config.toml
arch = "swin"
model = "image classifier"
dataset = "capsule endoscopy frames (Kvasir-Capsule)"
train_examples = 42238
image_size = 64
crop_scale_min = 1
horizontal_flip = true
color_jitter = 0.1
targets = ["finding"]
num_classes = 11
norm = "layernorm"
norm_position = "pre"
activation = "relu"
mlp_ratio = 3
head_dim = 32
fused_qkv = true
bias = "none"
qk_norm = false
layer_scale_init = 1.0
parallel_block = false
inner_norm = false
moe = "top_k"
num_experts = 32
moe_every = 2
expert_mlp_ratio = 0.5
experts_per_token = 2
shared_expert = true
patch_size = [4, 4]
conv_stem = true
depths = [3, 6, 3]
widths = [64, 128, 256]
label_smoothing = 0.1
loss = "cross_entropy"
residual_init = "none"
optimizer = "muon"
muon_scale = "match_rms_adamw"
lr = 0.0055
momentum = 0.95
nesterov = true
orthogonalizer = "newton_schulz_5"
adamw_lr_other_params = 0.0008
steps = 7400
batch_size = 512
epochs = 89.7
lr_schedule = "cosine"
final_lr_fraction = 0.01
warmup_steps = 140
weight_decay = 0.07
adamw_weight_decay_other_params = 0.05
Rows from block 8 of a small image classifier, named by matrix and row number. Rows with one number belong to one neuron. Each number is 500 + 40 x the weight over its row's rms, rounded and kept within 0 to 999. All counts start at 0. Numbers have three digits each.
Before each neuron's rows are labels from the 100 images, of 14848, where the neuron reaches its highest value: "top examples" is what is common among them. Only what is clearly more common there than usual is listed. The data: capsule endoscopy frames (Kvasir-Capsule). In brackets: how many of the 100.
# fc1: MLP up (model.blocks.8.mlp.fc1.weight, 384x128), inputs 64-127
# fc2: MLP down (model.blocks.8.mlp.fc2.weight, 128x384, transposed), outputs 64-127

top examples: finding: reduced mucosal view (100)
fc1.20:576487399497515530506510426526458578476492562485501542521513417567492477523495458469413467521499529528518465536485474528487456530524515500515529478498567511467513581463420434508562487491445512
fc2.20:404480506530497494528473498524508474457531582477511491560547507463553395482542470418469483473449493473517542478543495497469459448513586538485452469464493557482471463554515562591431514476526505

top examples: finding: blood fresh (100)
fc1.288:524501504577442592519506503531447466489459527515472431551405533539504528514521532521427498489534549475543523503508422461575463456508471532538518539499464513513603522590545518416511415478528486
fc2.288:533484476484538586533488404463514470495467537460528510482536525514559422530444505514490427555507477494507487478515544492536431518496450493452525570485496496461472556451496554496479479472475426

top examples: finding: blood fresh (82)
fc1.84:429493486451456441450490437500551449485464540456535580558470459504496462455515479520486429474506520537492456434479469474471538539554514463508612462489527483519527505505520537528516472428517547
fc2.84:478445490513513522574508520518515551549550536478495446476548502452554533510450520480438499605516470485390475459506532471555459422554475500505525490567486554573492437569495448522475490532484499

top examples: finding: reduced mucosal view (83)
fc1.192:487440377465499607561497480472507462587428535531552468506431537507428513509499503480494447502481509440521462526546529504418467476474498521503485550490563525453470489577490448502469492425486519
fc2.192:529578562496496508491458495430493537515460537459456509578520521456491545541534480507482482473512504525549486487386487480541490514559446557506570484406442542469505501570525572472519487498496458

top examples: finding: ulcer (100)
fc1.277:499499465471524516517534509517460536473474511499503470511472514548529471532557551453525516515500500492503570516466540427535423517473475531491447583474500616542537502501560499434511507464543532
fc2.277:457448516460458443477521511478564479555524506486498536433468488481531546535562510496529450553478577521503518450499497558495467442493564548523496496467491414542422551489485465466560429489462548

top examples: finding: ileocecal valve (100)
fc1.229:608518422451541454516507547481473589479523510507508505559516419489561512420489558482462492460511502499517472508514512484565484512517441478484458462501517436566556562477478474444432523457560467
fc2.229:465502559484444551501502467535483489500464538442483578467504582544499468577488458488504499643507464469512508418531483526461576516469491486506512514517503526484440483522497494475425526467450472

top examples: finding: reduced mucosal view (66); finding: ulcer (33)
fc1.14:522469515505506503539503436518530524519430544516459526514550473540450529516508489505421533477422495429497449459546515519489424496545519511511528419455469455527541503547488531537532524502557488
fc2.14:493556521479641487530468562486477472509561546545506458524491442482465450524530500531481439542469517476487577559503531491489509481469508433479436459549534470492543455549454488532457505560482514

top examples: finding: reduced mucosal view (100)
fc1.54:538447449453487537504563534468506527535417519509553519536568483528437468459525439376444493509487487525518513560506504531491458424538466513552535516485508530448458580568478448519472509501480556
fc2.54:450485498507474511446437504531449549501451562499553526473536482529461479483557507485407527500549446469511453532494525432483480452583481489515475502509485525573540483506610501500495481474373486

top examples: finding: pylorus (93)
fc1.373:503497485463495487488463479392404565536475486477422514471510550490456451478465479488507516541478469503505505439524472520460540526565520528533464454532493554482507421531465529441572449545542464
fc2.373:511522508534563511511530496544548526466528519459527481428509505448556438528454495454484453515504547541512448588514532471514489449521526481512517477454528453495462575520480507465508403467451531

top examples: finding: reduced mucosal view (100)
fc1.304:478404453496549547510591495497465534503433507513503504552456500555459536509471491353438524472450489495512487529539543516451572442504462491519559504521539522511546459555518417558487356510458541
fc2.304:539520550540517478576468479490569555543506474506566531531477497481536471469445548492524533507500479460520494551474532417467461504517534532488428456504459493497519503543469527448452586466503552

top examples: finding: ulcer (100)
fc1.60:502463493575535484511429507483476551552507469508537571519506448456508532488525490560460484440430542465430480564513604480468425522558478485533443433528517499488410511516564539524542526519521466
fc2.60:466564502481431490516542462449535541552517473564425467526453589472512494491503561474522464498516535459520520546475480487482477521529443521518469467473553538468525561596462501514558429467505500

top examples: finding: angiectasia (87)
fc1.353:495525512459443499437486561489491573519493560445510555478559479516434454529492487444431563556558562475507466530560487461523510457540453505427493511514500496483486434520569443464483560481487495
fc2.353:456427514566500534522473492462533484476563460527468473488479477507542523534458518507526543575536452562471474503422451454491491519536464440517470482503420532557507470566499469490494450504497533

top examples: finding: ileocecal valve (100)
fc1.244:563474429536542515472527520478476517529500497516537463465497464479555537435502518540546493504447474467569545485511487489538450542456430494477476495473511395600588491479419490439473548474530525
fc2.244:491492544498547483463478557521521541465512487365526521460496551537459465597484497407465480517470507565563449481459517580487564539514537503530472502459554483413406506458536526450476536467516451

top examples: finding: lymphangiectasia (81)
fc1.55:518492566467510519566536488452566579438495509527448499494529449470521525520484440506536511471505456554520427473545474543537480502588585497447593496517465553494562502483436448507441511454524522
fc2.55:565498488519567472457582476539564521561543456446410537510505538518491503497531546494485484517483483470525489595460475502550533537536457525450558482508525460529447549464491468444440520512550573

top examples: finding: ulcer (90)
fc1.177:502468500509458499459516463529501539535561471489506486531478499498443553511528479575476423519548521456479488438549460466426467464470430506475479475494482496557510506492520516552489499474525515
fc2.177:554482470429515507470509537536489482561475521483415466527535491476369537490536547429524495517483474460538497518456440507603509539504487516468448504467435439538510509465502525566521416431538534

top examples: finding: lymphangiectasia (100)
fc1.40:451532549499414452540500366505492508558511476461508556497558453514526514530483462561577504547502466488538521530515497518575508497470548514478589531531508472538499509483495422470472463438470494
fc2.40:471547496529474623490483548515529554487412440474502530506486556507513460439550488576468496524446508514459495524535521463506516482544434460514564537586507475465483480520412592473531528558504515

top examples: finding: ulcer (99)
fc1.200:530500549440445508437566450527462553627454553493520475492511530494555483460487599458496501473475503480458453493540484527509505514474489411473519480496393481573496508519481474485552515550528535
fc2.200:479479524472505434436466444476429596472512513527530496558486481498392506494561548528483461562482485475555518527472468481523467513469518473479462462499552525458547539527452446525478507413516524

top examples: finding: blood fresh (79)
fc1.0:451473498496465480504551458449547445455415530521540568504429519464528521460512455493439536490415428544520440468531539452514561490541485427507503464481497450527496513484487508508532428450523545
fc2.0:481460512471488473486500491552536572468537469410579477521595491518492439524501461521506467446480562543471526497549485477560499579501410530511550462507543454499445540541515434621494458551547526

top examples: finding: lymphangiectasia (43); finding: blood fresh (34)
fc1.170:501525456456511422522508500483594491504463491539461582417509438487498510614415531505509475554483452561561509445507494501585508502548497595490538498503464522551518478483549517489491475510456464
fc2.170:440463518468569531523439476527418489539531454445459525494523466456526455515515490541508461444479521479540515530498509509512603479477522461476471421536536488505555463511438580514438440487560565

top examples: finding: lymphangiectasia (84)
fc1.338:460512485473483581540500560471536475524579501451557457437520465509475518592514539532506497484463484487522514578502516466514465432461550523527571461493532540544478490524447552452504509409461469
fc2.338:460470484470538609499550472458500560492485483502457513538526523445505465427542469488527507537477428470446469464517491500568502559539530553455522492529470494446531469600474484480486468481475540

top examples: finding: blood fresh (97)
fc1.118:548493521451483567531487523482508443534460568494510464461476550499483501612466525502516440501526517526544495425491527520506534498495492579522460557528492546454524481558480500443516436473502466
fc2.118:538536436465454488507444435424503465491497520484554526506475519506528470506479495548522433508530551446441440489487511525438448565452435566452573538472452502441474498500500587573457492517541464

top examples: finding: foreign body (97)
fc1.226:434514509554539514444463439541538570510448493511477545544465525483519512548535409494541501542442542487477527463482530558470534503425467469395471530502518488493544489536504470496504484502471503
fc2.226:492514402468545559504438515481468552560469504517475491495483577459502472511508508573523535557495497449419525556548498458529459521524589468473525515462519551506528523517541474454506485562442537

top examples: finding: ileocecal valve (99)
fc1.43:501500398554519498543553499499492526467491495502536508469482514462554475548456476558523495580445458536518529455572487526480497510495494462481544488453523456597487510467374522468509542441449447
fc2.43:489535492437501472492397496471440482527509485479475495505509475424442512441534466475603467527498471541599511471455519449540619511441493565550491495473539531433539506477539564400425489467524579

top examples: finding: reduced mucosal view (100)
fc1.98:515431497533501517522535441536454493499530543551385555554503518544534477412533510532455475478482476443457556506495449480501506496579452532529545470473511531456533564459443435470440420493473533
fc2.98:553543515506532519556397445498498505485431514422593541501412494460533520537467500508472510512465520520529533525485549555472485482434511478491528471449486483571487454500515507586463539589558482

top examples: finding: ulcer (100)
fc1.190:540569489540475512519538510420397531472473444507488545507496517409557485473526493413487466502530448455486449494528526507495494553501466475496485478539516552483503502519516469500458469459548511
fc2.190:535492570433481501546548477477491491521468469554500506523511472497503549519488556545496515521417474452431479558554449536485457477400473447469515508492568425469513437567552562547566464491516473

top examples: finding: erosion (100)
fc1.241:531467575535493475519495531485473480421588485521503438500467442517444497573521431584484467522479554494495430494547578512521460497527550492535516502496491516472458523494515414449508437542523533
fc2.241:564498467536502538540433540466514543436522510521490478467492515505436472437495539485509519500444560432521533507588513501499487443507545504544457432494464521463433465442427478463488530485534411

top examples: finding: reduced mucosal view (100)
fc1.141:534442486478508525530533546498486487480395530479593490448532491510481492455497464430482470492516413585533506570477480563444463342515524484511475490457470515514474515536548460488466429454442585
fc2.141:462473558482496515467523506522570465516402552518487512522549442480404565496534536486426479454545525523506423493506490388470489470528511537461505515516541467507578524595525536545470482497414562

top examples: finding: foreign body (97)
fc1.287:467508517501483531490481481499457467505437471467541551511440563517487531418621461480544445493402553552492462579515489537521463521456493406524541494531581502452574466503490444389480550566474501
fc2.287:502514510450490510444518507505523546572469504510548530511506528526528407500542541434532487589533528452580467458472505417479516474469431473511504444448486435513504520454571437531427534543530526

top examples: finding: ileocecal valve (100)
fc1.291:538430535491501532502467426480555519570484451532474543458522469493549486552560498513526520526514492443425516431458587465482465499508560518492531474517570512517456482515509445437520423440497502
fc2.291:485509501513537559418410533559447467505490530498502491496549541450441514430480468513459492506488565491510468511599515469494517516490457460421515511481450503498499486578478537526470510528526453

top examples: finding: ileocecal valve (98)
fc1.286:421529507455511541506521516528510497495488555503494529548472439473561469515434533515469557541472446480488489472500537528491492545485458534462475510485529634532508541604429503472522552478528491
fc2.286:545510504522417473520526499478591537489465483537509585501522487469493488465571540546478477501521469470424561538425532448509460465567463541498547446515478433562481487479475442370543489542483505

top examples: finding: blood fresh (80)
fc1.133:522457453496432519544478440475507478480426464502481502554525429549525451498549462509473461477479612526487529505517436458487503496498484492549509534463515503542529510654498514424512461536521518
fc2.133:479491514430454555546528395458458464516498548408546470492462524467481522469437552487429477562527457518572505454517459519472445570558517494524540528454433469473568461451472521493496508466480470

top examples: finding: ileocecal valve (36); finding: pylorus (25)
fc1.154:510509487493516529504497502569541481476454483467467536543535459487476432486551444579463492502510483539518512539412512530510516466508465459468503396469453435491468526418486522500545506454468535
fc2.154:481487523509546437423496488489522469499465526594423501476498447491474509498517497468480431537484474432522517527535501518478514463527522511567531523523462496490478481548579495491459517503483462

top examples: finding: lymphangiectasia (70)
fc1.7:453516449500542451515495444558495534462478508477513502528512490477567505489448528486469462498509473581506517563426481512473558549550480515502494501538460503484495532589476485478582564508439516
fc2.7:539516599497444478526459525471494508519559517494477523503574449501466584536545425503545514575431540431548528494537500501473510491445478546561463518498492471525557581405488537462456511470540425

top examples: finding: lymphangiectasia (67)
fc1.308:503496489490479534507495435535543560576538489425515528495520518454495441523468541491533596468474530519477497521475563501508494450466532549511553504587473529511496511526487473446428565490499544
fc2.308:547476591551575468468520423447543519532439479457431553541517526506529537502548472518514463556510427474498404496441447479582550475484403473472471512485476474477518491536505532466543493478458496

top examples: finding: erosion (100)
fc1.249:527544524496515534530576506555456504525494535511501514513507447514521542476511533553563440497542516489474445412512530446533529434495537521473523469523569400476461472507544499433489474461544529
fc2.249:523533538517464506508541483512532504510513504559553470464501519538465446513474453508488504521567525542521506488470463425468499481544604457549532503480519529524511558436483474480522508524552431

top examples: finding: ulcer (99)
fc1.319:503450516519505576470492502499463499461524456499533509511477498479474541525621545524502440473510475574454596451446411445473461474554452500489498478521499525494457494525574564482544488497508511
fc2.319:510476527505507465511479471618465549548476498461486495458465497455481510389551519572501444516464508481392498469459469453518507475450582563462515520613564530495510537508488496528541448528541455

top examples: finding: ileocecal valve (100)
fc1.61:518550465548505440471491527461499531486484572538454463525466487460443503577513507488541459447558465603565517536401501478468522448525455497482525550437487489522473520480494480447441537461524499
fc2.61:509424518467510511502565504516512532489525497505525487496542480468456508468479466497536508566489493526497520524591567559478478526429467534498518445562498384502551470535452503502474455511495437

top examples: finding: ulcer (34); finding: angiectasia (27)
fc1.267:546518475569472486535498496512552489528450539536459509538534518432484502571524594529540419572517436496422468446463457543470454493501482485506530442428515464530483526510501525525513441533495516
fc2.267:436428457497477537498555528470526499549423451491511527486534473590539483453565435474519516568467597439538546507512489492539520516539600522500441534521500534515476504422491553544464506477519461

top examples: finding: reduced mucosal view (90)
fc1.329:580495506487448642487489491550522508443454522532425550548454477514434475504507422488478460498468512509514518498531559449501434515535480571505514564456480506493539508509440483435473532501478451
fc2.329:513500492478496470515424481458399463422481553476548548490550548508516531546477527467514515448544454463527568460461504541471521475438481502526603482547514493534519470520514463503516445507529543

top examples: finding: blood fresh (86)
fc1.93:428519424506505459516433448439520527513498537520533576506474582470517432533522516517544504475389474571511508519481430500507562479502559559488465524512451484540506534466451472521530469496543502
fc2.93:517459561450519507498559542539461541521487510434511511467608427533479495418467530461458604498537534508476547518531521499512459548500419491527512472420499486438495491524517554460484538505505498

top examples: finding: ulcer (46); finding: pylorus (45)
fc1.31:530513481462514468473457499457500466487484501531488504546514540459566485539519513502483483493518442476536468476624414442491467503514479495421501477575403471498506470516462531521422504510552562
fc2.31:500473557470541531463488557484492476500538495551430471540571436550514512463518491504447504499542509448532501513535520493549516504580452498527518492474526546482477571504503482473446521554483529

top examples: finding: pylorus (100)
fc1.121:536540523473535466508504534498508549545514486495461488501480514461516480538435472447481460509509459568505510454560533394483455517469554551495456458590471459471549516502557482468591532517478511
fc2.121:414532499493501466494433511394480586479485505470553471465499506494475520465494505477498548487518591510537406516476543575484478407447461544512548475444509578501606512474522500378481525586453503

top examples: finding: reduced mucosal view (68); finding: angiectasia (32)
fc1.260:522460574498569477464507472507447544476559539513478532563544520595470561476475500413503507520490495443498525441502456465499442414511466536546481522496507515418512450520515499516472457478443507
fc2.260:510492464470457526509460488507585518485402506527487490514531456438564493577516451561563536469473470458575500573517551463551571498504548435485473502497474466522491424509484426511490536492492527

top examples: finding: erosion (100)
fc1.21:534486575512549557450517545461474506505537513464551483470459447522474519512481524535561465502498556489513398467556537515512521405522513514452566559510492465506470517472458477478605442536530538
fc2.21:553493506467472537539411488585497510484540532505521478493547604474468447517518422455486471440446585451505468447520507494542453515492533522534455467528480475517538559541500486425498469544554476

top examples: finding: blood fresh (91)
fc1.370:562495547516518461505477514425407445520483442498515515508523524425538505566524477485486500507501554448451461497579511542545512443440510517533504463472546479466552477454404597544455523499473515
fc2.370:471532463578557559444526536492482558503602460515475543472453541482550494453485524495506487430462491521508495532438521496463523520524425524457475560487479533490512479601528493465418460559543532

top examples: finding: pylorus (63)
fc1.276:492513480450536540526475480438480469445566486556528444479539516486480485526476437507537527499496490483502448494485502479484458521596456524446511504471556540543584531559568518488433542565505576
fc2.276:561490423582473474490500505495527468529428538449545524524458465484526478469500562512490457558574505495475499534506472517529535417500460540470535478530492501545477549439429503456536532462495493

top examples: finding: pylorus (55); finding: erythema (40)
fc1.48:454486458527480515435538474535495519492530458531566482587427520499535493438485482570557517596466441551491549541406451475458494485591513474437518449494497483493563506496578439512519572517516487
fc2.48:560484493493477485479472459439436542532469477493486521553452506532422498524502556538515477451468507518476530535532524540428528562494458558522545519536499479421555560523445458523432450509563536

top examples: finding: angiectasia (51); finding: foreign body (43)
fc1.142:517424526555533507520462394539532437533508474508510607581525456493492551509444447514518544505466451430503516443486485510537506550473550495502497416456525507514478523521536468487464435435484536
fc2.142:503582457472508500475489484489563564571571444461513472509470496462451443482600454492507480484521544543508449521580518489535502511477460492545430508503467546584522521498467509511446498464446500

top examples: finding: ileocecal valve (93)
fc1.325:468455500508450490506448497556497454470468459512477534441506531439509484551521480461485451537490522589536508476525471469519575569556468538489528499490523507422579458562495499451515459548455466
fc2.325:558446456497636488446499554466484485524527489504543503514460443517506489460502513532534516494497435521505444528502549517497476385467471413473579500494521526546538466513512534580458533401555545

top examples: finding: reduced mucosal view (92)
fc1.328:510494484553497556508456459436489554511445503500487548501512455547501501548583531502452511514480503468491486443514461574491442475531509464502532480519489484538477556417387478523500487530476494
fc2.328:517504504489475499500512525501428460485456508494509519528472457463504483511448473450418495426470410491464515630477574485505566553488504562511478532515549470448587454526543537459499457441480581

top examples: finding: pylorus (34)
fc1.215:498455475488485473524436493473541501465475451481497558531555491540529439447606529493425571579469579451512523494490496466468491470471507541472505482494554495536501549502507431421600502490520551
fc2.215:481585512468389522474500481541485554532495522453499517514489582463483528390473515490508441459551489574475463519491500537488494483483468522484514495536464555452492486471497547474476505506435599

top examples: finding: blood fresh (90)
fc1.1:507469519436498502492544438550426458432523448529447460505518491524530549559513493501486519486486473423503437469534548508482537450477488526470484508411526508481557484520524498454495445492513532
fc2.1:566473549542472461494421484472496527476517550412559545434491490487573487485526537534523461531512472499468492506474434491442483491453398515584498556548462459487487506429476525435453468536472465

top examples: finding: blood fresh (100)
fc1.380:541525502482410547567494434474421458487513480498482500571522581516501483522519532546489439457483538482497471464490521516530497466508463531545511527478536508504530538509506579492501474483473509
fc2.380:573526490459419565516494521480467466500459546536557503489425509523540468530494473541486469526523449531464515523485510537430494507453455586471644593448511474452505434505541527511517521525566430

top examples: finding: foreign body (51); finding: ulcer (34)
fc1.164:526497531428459530445540547483495555524471489456441505447531519425495528589544510425494485444524533558500419496522434430476486448526513474515470512497531543474522432523521465443519461596542457
fc2.164:512512499557488479528574444470528474518475525478540448562476446535502506485539551489449507553434466525595451532537455474536550537536466539539552432531544543486512514487440464500457476447530543

top examples: finding: ileocecal valve (74); finding: erosion (26)
fc1.360:517508492523482493533488543522520465507520517476525458436458492480528501485486528484600481484513499553478497460500496442491496459528413553486517456503497584450513545517541523475550466447506488
fc2.360:554533538531457499482447512476480504419531433503522563518578536458461485450517462570473491477535506517531490551462509506531534585459391407576477510498560524561494474558500500504468478550441483

top examples: finding: angiectasia (46)
fc1.270:549429533528509476495496459519484585456536445435485519478461458478523501613436466499544583454459475521455544504496496543582573535516522453529566424529527511507499398471508474504544433457523523
fc2.270:472508529465564520549479513458483567586494530435525457567484472554573505511512480536483535541417482510494501528554502483511499452542508532484492462510478433491596456577466456532430528435498552

top examples: finding: ulcer (100)
fc1.340:529466525543503525509445499510504566523447564491525475463412540501526522421501512461542492541454557496407490593513469477466441536474497499487501530451551508454584467417504523503494504523543498
fc2.340:503509478503480548528486443544508481441469473464490595567475553507495485522442517527510412615482483519554466509510532452514529543536544549477492525508502523447451529554473443543485459502509535

top examples: finding: blood fresh (100)
fc1.116:513530536508461597560491445529504481532424515453481501509468475502564607512526447501473497500448553498569496507558429487520498449510403485512502529433487508545558500558532508426532514471526455
fc2.116:554515498463486474514511500421507445485491528457513564462551563588473516532485570502499447537460497466545455496490518480560441508531485552452515553492427405492515548477443596544507480531503490

top examples: finding: ileocecal valve (98)
fc1.15:579452453467514484533505511452474540461489489505515537495477461464515531501503456459495545498513511544507530466565570542480565482485516494490513492533470426576598506473455504453455528440533469
fc2.15:462472499476600464432482549467476462523482514487523512527509440489541468475546597574542464523449512465476445428482501457470488493493572479446485463481497433549537516464473500499496540533447488

top examples: finding: ulcer (99)
fc1.219:498498562531501489521481503507459533495488519514478493493451473481570439464496491460495452465509537471579466517488439477438499569489532514514448518443540472531489525502500592465462444491583516
fc2.219:493483547528546481447523446551496517520488484479481508496483480454525582534484495446412551638524422468496502499502512473506484474502525506455511595511496457461550493523501482510487522513492508

top examples: finding: ulcer (92)
fc1.271:524492619534548495528451470473482525449502498413550504490513561510563573460546444519586495579511446512445497473517538483462496540474460514498525467480484550512525507568547539404479474523460480
fc2.271:419521427468478425466551524426537514527518571525518490535563515557486495540426555463514534499498494544509561486543479616513569513481494472483551492560528463498460510435539440465499499456523510

top examples: finding: reduced mucosal view (100)
fc1.148:530489488480470527583546476538471536457424501486458514519547426494481464458460453403445474491421467492540569567468512485483490445594498475490526436505527547519493500578401487522473537463431477
fc2.148:416453451463500523562520491442491503546500624499580490501448478511495538563485461493402495553531524485477532517518479493476521435475557510555513506558507506534515430526492552468443449409487547

top examples: finding: ulcer (97)
fc1.263:473483540548504501478522478489563514493475550455529507593460494465516547489531505547473461498445501535468491539474569490480509437460422456472543582572464540571542499505430484565542461509504536
fc2.263:491480558476446429488471560502449510436534508496540518442490495478427483504448563485510464479527451538524506515458410543468467527545536492565482484488482476496473487380447431478476497429534498

top examples: finding: pylorus (57)
fc1.320:471482455537503536440510488549501495533436463505448448613445513456579473503493523566517536541501453463456486470513535494534419494511505493519543503520532426532522452493521484517512542498586546
fc2.320:419509568521523477521507442503501458556468514526538556533576504573419503394542488494531432494492430534510583491480509523432534500480486542498447464484503552430516513479452486484498479541462460

top examples: finding: lymphangiectasia (100)
fc1.199:374517540534513515505501494520520577541508488493488533484517479465462411488555513579533428496432511501476507563593493486549467454552514507525499505545485479562563460484476491420471553524487524
fc2.199:580486525503477527536470416529468489552484465511441465464539452490489457502480484562545527504528512486554530421454506501505560480500497449401500545521466530545479449517475446572524550502383511

top examples: finding: blood fresh (100)
fc1.165:474595460475422496493519427488376489524483454541512511576516558491561465496497478555470477472465496506477435500488529503535502485447475481539531487460569489520521526514472568434487497512504505
fc2.165:548454493489463587493486555496536475455461540511474526493450540544535505579511487515483517498535531481504522491455499480438520516458473591468615540406574468512534433541451515522532510622612532

top examples: finding: pylorus (97)
fc1.246:472475521543504543476466515496488446480547457489536458549597429481500425486523516473486451490503440436476480537444502505473562479543541489488510503578444479495535560514479509525518550509525524
fc2.246:450471518484535485460474482517461473501542549529508458511448465455514418487521460581457597487529408533508527480518592579468471465462553530440541515485483505506505523514480506437492500529484476

top examples: finding: foreign body (54); finding: erythema (40)
fc1.97:462470491549550537488541420471487541558485522452570496517476529455452486489462428540572552504548457449498456469474553517431515506503476494519506549462504497490614513461483486476503546490474468
fc2.97:470504490511433542461547470492477483497501415533532547496513495488484490486471520545445531466580517535449564472532495454478512482527435533533560543590522566489489496540441478470485463550565544

top examples: finding: pylorus (78)
fc1.211:469484519550450508527453426457454513508487526534442572500442487502513454525557475479501536535544474447501556420517484516498482581439520546463523494499533457576544428544554468538557497444479575
fc2.211:552486522511552491479483625498533540539495580402509575439484511473544497489502545509467463540516494498477518533530565512559519455485499431520472469521466548425499484471477484535520555506449505

top examples: finding: lymphangiectasia (100)
fc1.36:497496531459483454518470480527478588484542565494408541495402475499471479531523579582548451452492493512551456534529505413595442488574533520524554499555449447507526451501514443492499549560433498
fc2.36:488512511586553553463497505491453531478456522498467454448576421438510539571485452519444444558445480471568482476524564492504481522509475509519505513559456517545498572493441496478492526527409526

top examples: finding: ileocecal valve (37); finding: reduced mucosal view (29)
fc1.358:552446447524524552480572508513564478558534532458544511503474447473424433495492438479482465535506503496528495534473580448499501478462467486440502446492472527563463530525543529512538481524566533
fc2.358:438430566502517385546451441514467519519485521542522443499551529503489427489425522582503527555534470501546521481531523507509499570540635508484508509496513476464462416485488456457564515481455469

top examples: finding: lymphangiectasia (100)
fc1.330:444484526540510454519473497469546583572498469447494556561574422448458454449534541513562480469479567494467430564592451464497495503608525521493555501511481465508534495509447488501442543506534534
fc2.330:469527516508486494550508515536486498485457498422436468513517494516546506563460502528446508546465509514508467407489534475494585472546468503486441488503516489471461498461517469506551598572427556

top examples: finding: foreign body (100)
fc1.379:503393485519554549509543428475538516564482518493535419590522466471441493476556594533592516512501508532479468540457459495502461488483433444539459505539490496471524477496517499481552456610492542
fc2.379:483467500515528508469437506511446531468484453466486522476473523464514395447584486465470491516474504491541428471540513423433536520475455520585484449522514508417542519559570576460453552464524546

top examples: finding: ileocecal valve (100)
fc1.232:511442547498514549426513520465424511488510528417489545602488483508522495470503486552551455490496451559524463476508495533464546508564447519485502473468506477514500520455551494506367465447443556
fc2.232:515505416483545429504469492529488568481450473501476467473491523476467531523541453521507496573551546491428532526532464520486569482506526473517534490431555458548486494537496509463541566550547482

top examples: finding: erosion (100)
fc1.155:468478576556566515443484584537500541510492431478582518445527495466468529534508491483422537504446502480495463500543547476456501445471532450562545521431485508521476558496509490463497543504475488
fc2.155:504504494455460485513514477508527476505524504460448466514543447463521489481544536530492487521506609467503510456495540544515540469472586621469523492516506490494465508487442545474445461572468500